A small masked image model, trained from scratch: 48-pixel images.
Rows from block 3 of the encoder of a small masked image model, named by matrix and row number. Rows with one number belong to one neuron. Each number is 500 + 50 x the weight over its row's rms, rounded and kept within 0 to 999. All counts start at 0. Numbers have three digits each.
After each neuron's rows are labels from the 100 images, of 14848, where the neuron reaches its highest value: "top examples" is what is common among them; "patch colour" is the nearest of a few named colours to the mean colour under the peak. Only what is clearly more common there than usual is listed. The data: photos of plants and fungi (iNaturalist).
# fc1: MLP up (encoder.blocks.3.mlp.fc1.weight, 768x384), inputs 0-76
# fc2: MLP down (encoder.blocks.3.mlp.fc2.weight, 384x768, transposed), outputs 0-76

fc1.741:498561506477585509477467443551530452486580518567521529575473449520485523448479569428497565459462541509534566520542561482442476481522545485541480429514490617471472487639488548491521441552511618482454521443617443520518460549467505529
fc2.741:533604530464505461460531509561471429520459498494415437550455525496507501494484514494388447389483481493572510471523485523454550481567495471629557439540526556453479460389494555408482526515503574476474520528633574511496555512564514511
top examples: order Asterales; family: Asteraceae
patch colour: yellow

fc1.73:481466523442478479508546505540506549479572438421537484567492494513524465597485495532499416524415562495538541505602560490505438495484532465509514575483501530473538490537567426344404504551436428474440544506589445516526533446527603474
fc2.73:482432513513526519479460466397466491524449490473520516506530441491592526477527489496506410560549489534446450541472474495551565486580425571455463547463555523447542470511569458586532559536599430445524464518473506444563567510500575485
top examples: class Liliopsida
patch colour: cyan

fc1.265:514467574469558511579543551429528462449557502598548616632537511539589492505503540520480466541455510510536426520450488477512500480465531466442536487508503553378415452515452506490508571494477488490386434437471499519492538529483457521
fc2.265:681470455512507531481561507549446433616520465510403558487499510624468468539404485593537536448625511489479446478463574586661547518524512459537487526545493549548549516535507430548504490492467535485591451516525446467536471498549497466
top examples: order Caryophyllales
patch colour: grey

fc1.695:534460466433511625439443462525498400441543517492444565522553507544456444566493571422562539438515572519424540460539478476510510460558538478603537483631513508483497462550482519474532430568497499508448372423526595573460548558530479542
fc2.695:467589526493439529478529545503584621529466470594489451497515490495478558444497588551470464487482511473549507537372472592495461431499467418503519459554604427466441500528584526447520472458480569447495570483559427472482452461525528479
top examples: order Asterales; family: Asteraceae
patch colour: yellow

fc1.374:497515449491434447524585580497525513503502574598506456449541503504566460401472440521453480493486524495474489518555464473527446503418528514473542627446485534499499511459458493427481534572485506513457401481473472519501524449497560510
fc2.374:588443420447498570527471445578523513604512438392519473584468420571519507485469432484458365468485453547497535548478547503500485515517462431517431439507533546556476527513493538532536561451527477373524514585476457495520488596470452478
top examples: order Fabales; family: Fabaceae
patch colour: grey

fc1.243:469487476473528544402459504553404467525559403455520546425415540470529553480523523499514517546508570525490609538558400506528476485536480470491635532441388433534379479506398472546520419438410571510536414501495567519484519457560418420
fc2.243:531497502509404551524562509540532504510482591545467475488461472470501502411451471433444475438488521493393428368493502506517558456508427449534527435500475429537516513528517475466517587486462476379384612483493461499510506489612496468
top examples: order Pinales; class Pinopsida
patch colour: white