Weights of a small masked image model: trained on photos of plants and fungi (iNaturalist).
Rows from block 3 of the encoder of a small masked image model, named by matrix and row number. Rows with one number belong to one neuron. Each number is 500 + 25 x the weight over its row's rms, rounded and kept within 0 to 999. All counts start at 0. Numbers have three digits each.
After each neuron's rows are labels from the 100 images, of 14848, where the neuron reaches its highest value: "strongest on" is what is common among them. Only what is clearly more common there than usual is listed. The data: photos of plants and fungi (iNaturalist).
# fc1: MLP up (encoder.blocks.3.mlp.fc1.weight, 768x384), inputs 308-383
# fc2: MLP down (encoder.blocks.3.mlp.fc2.weight, 384x768, transposed), outputs 308-383

fc1.732:439526511483508505537496526530513492522492495488523457499493513499469523478490487506533537495519500524496516479502502512541478492508499500453476517471513499543475500505476492511548506495491484534510483530491502521502528470527510
fc2.732:538492510509489503480513471497525499477514508510516508513513523567552512492529494500501446493487482474492472543481479521490494475504488504503514521505515458480548548492500496542492504515521508498506531495529519509478471479480539
strongest on: order Asterales; family: Asteraceae

fc1.523:510519511475463502533481469499501496486497522532519501491476466530502517494499458516451486515484493481504517491493531470532553493490519538516508474514531487516477473464502490511476497528519503483497468550466475500504505506481463
fc2.523:491490516487518507439513510509554520506499518487474461459489490507489477493496502473506528472474483534534498457475508507532477427525529527472516518472501504500515530509503482527500490475510511526486506491491490540516479511515494
strongest on: class Liliopsida

fc1.290:447477481512513512557502497515520509513532525485496498555470504460471442507459470493509497520490500515478501528510486477531522465495453517492517506498516534509488529498516505516488555495436506530498465478514496475492492498533485
fc2.290:517540474556514491490501487507507476504498466492523515486489481507499529525567482530500465453492457513493501533504547488503489538512510497497471496482492491530496540500476529483504503488552517492462520519427504492503524508498510
strongest on: order Asterales; family: Asteraceae

fc1.559:497505488434512525501511488531461507529480527511445512486499485494497490473509515495477535496468485496502460516480540514471541492502502483480484498538512473474498480509534469551515513480518537508493537511442501496499488509549483
fc2.559:509501533478492468498523509508476508507487463553494499538484467504493558528459497502444510490540505507484467464477502544503493504510493457497501504506459500464499539521529498505488481507500525546494504511491492494467512535470445
strongest on: class Liliopsida

fc1.695:472519487577531487503494492478524522499503489466503495504509465482477516478479513519516528476483535486512548492475500498521500516504486497505501481557477534453489519473503508496499479489497514513490512526464486505497553532516530
fc2.695:512521510532507525517495477520510506482512518537505474498506505511535473486536474475536478513513505519503510540523504465542516470527524518522455496465500499500514517477516500511523538537488512538479516479480496508487538497479496
strongest on: order Asterales; family: Asteraceae

fc1.742:462478494501492509508477458503442475504425505496491511490515480460487448486504456480519508502503495472510505511492510476512545502480507531484493486485490551515489498468493420487533499480486466487503543489524506462517495524517473
fc2.742:480500506469480513515517512499499488466478517508489500525546504513473510460515539501469491499500469517496485524491482498512444496474481478499466479522519546479478523482452498488534474512474507511500516452463521502480491518470459
strongest on: class Liliopsida

fc1.304:488493488511510499480456493531521521500525514480482502542490484504524492460499516502535492505485518492509476442481517476538481516489492475514550459500502466521529512492481534497479489480510514492504495501489471522495481508496508
fc2.304:512475495509507477528534494521498476436479536509543477463516500495490509522505531526468505507471460506512475563516467470514542521477506503491426495494521505490492501466512534492509509533515497501479502493493512503470495481471488
strongest on: order Asterales; family: Asteraceae

fc1.98:494501526494523481487513501477481507489534535500507549490515489486495503500541488466490502516512490500495467454501523487475463509514521531508499529501473481514539488524474480530502490490497479493527502535482481500469525500549507
fc2.98:550501495485530529530466489499512520487475500496501478489491503470567575488513482528487503495475510529471530519501523487499519497529501521494495499467487481499448493469487500435514508517528510499505471503484474477514501499453490
strongest on: class Liliopsida

fc1.315:511504527456488529514472516465501524532491467531485470507484524543482507505476517497524492498514531518504515448539487484496498513524531508477500549521486471524487526489490483493495499490485494510545517541487511506533464480488564
fc2.315:487477497548507455486534489527495480462522523476519504473517492482514486497517477523494499545489459483517479509481511505485507496490475484512502490492495526523535504458498515486546472514520481481497485451478502530471538511507398
strongest on: order Asterales; family: Asteraceae

fc1.710:513531518527515496512516477467519519486521481494523514517467473501489524510515500500525488492489495497527530483503460503529475534501533534509476494461501521508424507494484446436526459526516481507528491492521523510502500489451526
fc2.710:447512517446536477505491506471487502509475479532463517487521516504510486519520512508476520513524506469472474459494497532513491482505501535459526481498474495477516531492536500477494478519509539480510442527476492512492492470498485
strongest on: class Liliopsida

fc1.527:521527488459513510504485457529498542495496502470508505542470482502473519478508510505512506481486463543481500539495480487478506516512490532525492517510474457517483488483510466491517474496497516526509512481465504495479478490554483
fc2.527:505500509526480501498508515549472437502523504486560513475471506525500486484519499460486456522497531471477473521534472496484484479514493463490498534501503531503510495520465538494485518500519499487473519513527551496545517516491509
strongest on: class Liliopsida

fc1.320:547525481484465506468540512511486515477505481489477508495517499511519473473471499520502507502512524523508489492501505468499526522450524483508501533527497517518496525480494501501484501499506491500501545499513466510513486494497500
fc2.320:473470506498519477512479497499523517521502482562493531562517509515465555504468527474470542468513487515513501501544516498497521475518521489489518454522513488451480485528493501499517522466484514493515435504474541467515520498509482
strongest on: class Liliopsida

fc1.268:490570526448505491531519526489545473496520537472530516512496540540519455524507526475517501485492475511522515485521473487499543493512482504482501475499535528467476492484510443526488486468483489474499477533505431491483501518500467
fc2.268:550500506543532470517461489545503516529491471480519490483490496513527502481494516501520481493464493537487536518493516489504498493488509511479483516441521461498514538513473509447503506548451524528500531496482512464463472454513482
strongest on: order Asterales; family: Asteraceae