{
  "train_examples": 45211,
  "encoder_mlp_ratio": 2,
  "encoder_layers": 6,
  "encoder_width": 384,
  "decoder_width": 128,
  "residual_init": "none",
  "beta2": 0.999,
  "beta1": 0.9,
  "precondition_frequency": 20,
  "grad_clip": 3.0,
  "lr_schedule": "cosine",
  "adamw_weight_decay_other_params": 0.05
}
Rows from block 2 of the encoder of a small masked image model, named by matrix and row number. Rows with one number belong to one neuron. Each number is 128 + 32 x the weight over its row's rms, rounded and kept within 0 to 255. All counts start at 0. Numbers have three digits each.
Before each neuron's rows are labels from the 100 images, of 14848, where the neuron reaches its highest value: "patch colour" is the nearest of a few named colours to the mean colour under the peak. Only what is clearly more common there than usual is listed. The data: photos of plants and fungi (iNaturalist).
# fc1: MLP up (encoder.blocks.2.mlp.fc1.weight, 768x384), inputs 96-191
# fc2: MLP down (encoder.blocks.2.mlp.fc2.weight, 384x768, transposed), outputs 96-191

patch colour: cyan
fc1.666:118149101073179120075097185146139113136137076136174112161155154138127167139133072093136140173122193109134109125131181127226071124201183087165191134126119122173143143145090155131069129122143129152143112159142129155095184139119189134165095143149153143089149163164111086107156127144134176064
fc2.666:122126068221112194151173104131152190121160143154138100151082122130156154171144160129092133140130112103149156116125100106108110080090204199118180032109102113067156114163120183125145097118133108101148081119132135119104165107191119137095136166099112081145066130118067106129129142158180106166

patch colour: brown
fc1.172:088138134176147136134114171092150134077141134111181188116166090149127092196127168138136087128106121139080084138112120131118164132135185140134116081157145117194133063124093085182116098153077114106126121181027126082129075111119125147120102172104168115172105098166087116120150096157164167064
fc2.172:154159103183155138123100099165148127098073101137109158149083105120185126096076137139148126181108117103117094146203140096153120120087216165134082118109172158141154070107146102134138157141131217112108090114138092138146190169135140130148154111168125141059153073148117159112177114125138206169

patch colour: grey
fc1.605:141109096215159081188174057125130149099129114120195153109116148138099156190117106115167195173156135131132099157137188125107094091135155112137132136125136090115164054140115121132125126086118081097136103167089157107120132082157100127127142142148184131071124166122092117143127157132128132106
fc2.605:102135163089154146182110152131108099122072089181160111096135113123126171129076095168171087144130154082117170147113089131118145113098133116119124122135149128146140082097121110141125157153162100145106117129068128163140133114089092139139071139098033168135172139081143147121134077111098125192

patch colour: pink
fc1.760:155141084116120032136104174101118164127148107144125108171131096109193095145115120149191161113079121113126166129114121123077106114154142059164071092171138160168171110145099128144102143150104144106109143069120171148146159124100095129107128095157118098143090200108125162110143036130124154112
fc2.760:116153097163145115154114110150130090206090107115048114086119078165184096106124115141089113133098141174100170135110199133116120144048093152125119151123144097123124187137129083121160075136079124155147126100155135127161094078189051107170139090186134144044127079184163160101141100140162078161

patch colour: brown
fc1.646:075146064100148118108144116081083133144132085112116205159117097075144141191185182153165120113050134153109101154128156185096154198126038072131105146146094140111147082125069138172104116128102129120118126141170139157144167141160135117124165104132128108124111154183089142177116124140130143099
fc2.646:175127160106088116141153193181155140147134110131137116116160144156140195137124097128114147151087109149148159127128125165142140112115119149211115086169074161123155119128184078126100137166107116165102124150129075110134101118131104177154144100088130126123104107153138144155134131151137135150

patch colour: grey
fc1.291:120121120130167064126123113079135169115168104084147132141107070095137107172098149160104171067106106143106119098100145153142097135144172144106132150130125177132124124097157113106119122181100132123048068160140139126114137109070143105103084129157104097143095135152078061145092095124152122105
fc2.291:139132112130075173159143160166106138150109180128157173115137126144137169124106081124158109135119128082121205159167109129145209086075199161139108084132174071090090111133152157136139104088094144182175176064043090171131164141150127135150171103087125142112089094171129095107159137171157150089

patch colour: grey
fc1.203:173135218098138105131129097154121146122179117112151171112154100190104148117125106119156183065142156129089061115166126085197145091124082136159070162098125150149111104128115072078137140174137144157140142176140111125123059135117113130098120064150066141171054095124146102138127138067106090072
fc2.203:110167088121100159147149145107114112143081138113119079102128122132152131127139130135097098109124090092168154174097049162096135188137156137128165067174150091088116127101125134196142135085125095112115112087134158105168148136134123097167073163055177144091174119143095161104189085146161156170

patch colour: black
fc1.355:086129161113121170064107115145120102117119126128164182123155118105182144089150114105109158116128181161098108112194143086121113174186163090144129097137103148160157166123141113117100146086092125195119142123132134160182188138188166171127112092150123189106164110159139090071164116118136121097
fc2.355:155171086173132131111140121124170122097147126172134117054093081125108096079115126132100141108136098179152163112083117120159095107124099194105185125110154093199094153114145152126174133127133127099112083141088125106104165083110112123109147140152161095082070105132055159130068110206176185196

patch colour: grey
fc1.191:078076106127111159113092139127062131159193104072092173091207147098128101215130143113139113179147109173151158159110082121113075121139122096128111147137128091110178090152176129150067149107106159146122176140157160116160150121139094116120113143048099122155122147132092093150114103154134149190
fc2.191:132099130151092092096169127152175120063100171160141104206075136109065129086068126103172139140145093126092144052199157128169126106130156155170138066105180080120128212154128105128185094109140130142157093130116152124076130134089102122131181102160123085204117118136119126115102110212164015130

patch colour: black
fc1.754:104104167147158199120128104104149065110114166089160124129137094096143146138145099114079097118151135145120091111101147162117138096093107092150117117119145120175114178126138159141135163132108080190164110050132175113118185218120124172173106172139115069133134144119146121116128102112154116107
fc2.754:126147145110122100151129159116150093112097107146097151160088125124149148093116094094174137151124170107092123103140135109115111164109129132157115080163131170161119115106147082144130164197122169186141112152064154124104139094110143111109119081170147119041123134067037126141152140159143141144

patch colour: brown
fc1.691:042059097097147126158090094099176128093137168109086139068101090128143169064112156118187113149163102121136082119102137140148155163151124131114091187128141099113103166097097106139109107150167137144119067158062156124147153077131088122105114140141086114081133086132113176134103088148113137165
fc2.691:173152100123097181107152143117081156175102099128109115132125177149125076153087048165112115095129127136155183149177171111100140135099191096100181107105124127157165131162143132170134176118174152092185184159164109113115115154122122111173193138126108149128130124104168075139188164095147101122

patch colour: grey
fc1.21:132144178072108090144145117114109161089137171141137120143139120104153144109092078135101115183166114140104117166124085141056178141127178122118114162166114183126072146118111094204094192138076120127140150140106130105130111197117122189165203104116123125120120186094102145118136125165104087066
fc2.21:102099124110122130108151110179100124114151090135105180165052076106100150157106130133128124119113114104154193111108115140137127166169182076146125129163071121064110176094111075211144129182111132141088125131158117113079069138113084153125125118144122113179128125087126145119151129198090147170

patch colour: black
fc1.469:069193145143165099105045100154153137062177131133141128143149155172079096154101105151150139132165120090127152140125082113182132116105089125153144136170154142141116095111126130179076123134160095155142118121042146141146171113162164086088077073140125151092129103125107101195076141117131151121
fc2.469:082139054121114159131185105158108133151132185147135109101059144135120148124185130117136072167129124116131117184150203146095136137089166154132123094098097078078086102122175102108186152160126121133110146162132120103137134075131056125133115146129068137109104122143112171093153156140173095137

patch colour: pink
fc1.534:125182105125161080083091197168086134106102092123134110120077124143123169106120121107095115177110140117152119081163129114130108163174178084127163114130126165096134075042136143157085102155147171188050087190132088156121152141125131155109103072139158175095105091139184171083167117121158134086
fc2.534:180122139142125198102150124190118161136132107120154147113074144075101122142095193105129142140124133139137147110171109151074162139077124134108099031112086169102158177127160142108141174156066137089137138121088141130076111125131117109072164124066148124176067131075151164158097154204212153155

patch colour: brown
fc1.381:138133102135122163134203139136129102040127163115164130124158103159109133111136145062178094131145118125144097127118140139132144115179093175113061129101113187143129190087140171182077198107149122111134130122099099065166149107135065118089136127119159162082151116164118085174180156154085132142
fc2.381:132129160144139141141060099136176179092109134112107148084092098089121152153121178180133106107096200104152124142138116159113108134132109125107158062115150101085116174144154118113147144099100122155128133118131143082113109126150071117065154062079100113086127106169186148138108108066131070188

patch colour: cyan
fc1.223:140148083230160162136097103124154163128146118113142162176180157156128111199066170149163105130172119147100052123150109149127102121114110147163104119045107116129204116126185123139116163148123113114181146118103134118146083191132129164167134173088136121112136100190123115120152085052136131089
fc2.223:096171148098111114155096176089065141148115137151099185093121120114059107153122122108116143169136158105135144137098118160099189121052146164135164128124138094104103102114134102071149126143138123168147125071114205135186171103089171131181074124185079123109139162097090109143127025149137161147

patch colour: cyan
fc1.721:174223049103110093158142168105107164135155159167178102166188144111113150157111142142132149158125095145134121168153146156135087163132137084129133110066068137120130135141095151169132149138128100139083143131161170169121102156130129097136098105170088103101128118193152137128114117125143159124
fc2.721:165147169164111168096155114137170108144135058091141129184059199161142123102109099085144126112147181101108126125100152107143172095124093175129124069119141118100093101178151100140132096128124182164168122088118111057130118113100121130119168102094082154060160127118107072148168116138125120161

patch colour: black
fc1.12:109123092080172156135109140153181121173115138141144064148165127091101070135154039081157111099135126131113102107136162154172161176100148105133102078193086169223122161153127165148104117171113157163107139099142172114102184114178118138193083139181120126124146129130078103132144107122119121165
fc2.12:145168084166124125088150156125228179133134074147148180121112127120136138137107046129143125142129121102138128115150115115085122092137101169085151067157098123113102186073147076155142133124106139161147100117120155091121189119130094088065111101115124124086081128154091142107091176160137190141

patch colour: cyan
fc1.100:089167066065085155171137122129112139136204100108156120116172207149123100237161171102118074115107136139092064134140129195111158160072101082113102163064079192104127106068148142151106121116130121143103153164107141079154137141141125142156101141098159111133158081132148169119118111110150160103
fc2.100:169135116163053107111086122149212119115084134093129209136075084085146101112061149106103132123144125108173150072102130074143157151119167148095119063105181103029093124160183142122168111130153141141114132154099103121125146127142149193104174069160137102133132094102166129133118092154131114147

patch colour: black
fc1.603:122134151095089150137176091144123202103093141141068143105199138084113100135141083104181162119120134132126158114115142154146157173103082116132078096127129103175139130116118061182100121092171099137112097122105096162121096143170084139119116098170108106118144134109077171145157118130179152133
fc2.603:153084098104131121118101162080168083118080145148178155116145170136108108159101120114117111125106133092141137132109153141084120067138145091132073078204094106072110111094108067085167150193088109140156128114132132094071126144097099160098135136090126103175138123189128149082147182129150120151

patch colour: grey
fc1.80:200155159099063172191135083125077077112154114113090124160130109162161161056127121136150137090106117218163117130182046088122122187105137117154143141154118113131130183157157112152101095068119149128172209110134127115094095181132140088120180137137190133119133122138120114132108099136103119100
fc2.80:124123112175105121106137154101121170171096120093143110147081113119118115188088141112142104186189105155080153086107161194135126032162113126138107102082155145140132109141106121132157166176139116114092089137103104154109136087171070192097117138138114160187129104127115143119119198129076079190

patch colour: brown
fc1.471:118174211125134073084111109068151167159152119169141118179182182143093117152146075123101099133150147132118077152161135148119123086069129112125116169154135148138153074156100129133097136169140046142149188128157149114102106134142178145147119166135137105145102120134147081112112128106106148120
fc2.471:125134056152131143182161113233134119078142111066070108138084116083138116099085160059145131129146084132216149152078137104111102169150096165119077044089147056161096169095164128094184138079135168131081078139133144139164121105098107150119119091098122179151134110099100156131153139192184139142

patch colour: black
fc1.287:114134117146166109143121163125167084160119126198154134203229184101146131120131110122161104130077147173137121136193123115154117153155155089130112126151073160132126124131096094170090161149135158113110123141201182179106156179196132163112111124148165140096145092141093114082114113149136104149
fc2.287:108138137176128146171165111096180143130069102154143151064128064091149129115115135097166125159153143124135142132145148058139148120153160143143122103169130129121118173124095097100137149081177132152173077092117138064132099084110131182163093145155125091042118153153077152142114158138157110147

patch colour: cyan
fc1.54:138096153124219170154100148121092159111101142151132099148141103194136140188167113093110143112099114160132159146063060101098095154103154132091174145080100091138115128131170134158127071174122126145107123128119060097154163099165107115125143147162102167137178165147132144070087083081094104171
fc2.54:091123164105121093111131089098089153083142123093111155009101123125157104103125165063154148158138101113170107090149154125172109143149090093129142116173126153168067174089131085127157115079126154135179141111139114108158127112177162105145115116112060136110104094107175175187123140151089104109

patch colour: brown
fc1.58:170170144114062105124127132128126157135132167131113174143180089147125121178103117107173128172131090155131186142097092046135109099111156093127112160108117121124114129133109124100072066103144183125138087127148183178091093150099133152149148122116049135098170107122145133103096197109140089142
fc2.58:144161155088158146191102132114133084144126120139138125093137160102132214134201107132099092097137144164131095105122106202142130136126110117153130128086111138098152072103098156186114175166140108163133155129143074106120142109142113110142100103139199107158072140122132160168152085110176136093

patch colour: cyan
fc1.95:135140085098160127126094133169174146114088095112121118126101141135158197146105119086095110162162125107115134079131154144178116138194141085189197085092114122100085153094105135129043165132148158142093132164125168148096163146176155142141067129196178170081108131133109155056149136149175143050
fc2.95:116128124193127181145186122154100185149114096135147105124116098144131106151152154079102134146142128116172158125098090147113134101106176202101178019089156148041146135181141141070134089091141118127160104101097135112088154075164098130091161157064139153155080085101101135147164148156228116156

patch colour: brown
fc1.182:089072081089092143108143086126128098119096076143096053127205132137103072159156160110162115126143146212152144105127081104084117203086152083133111110180135102140151161175139125128130131107187133123142193132133104120150158129135084120160115098066133096196130136123126131146124085125115127189
fc2.182:161152142169154133087110121177152214112122210159153162160032116116122131162086154151141077183147091142098117104171159135149167051149118164164110108064115079124114092135110094129163139153086095168100123153110112113093091104144143139112153155163102119074127150153126130168133146168100116116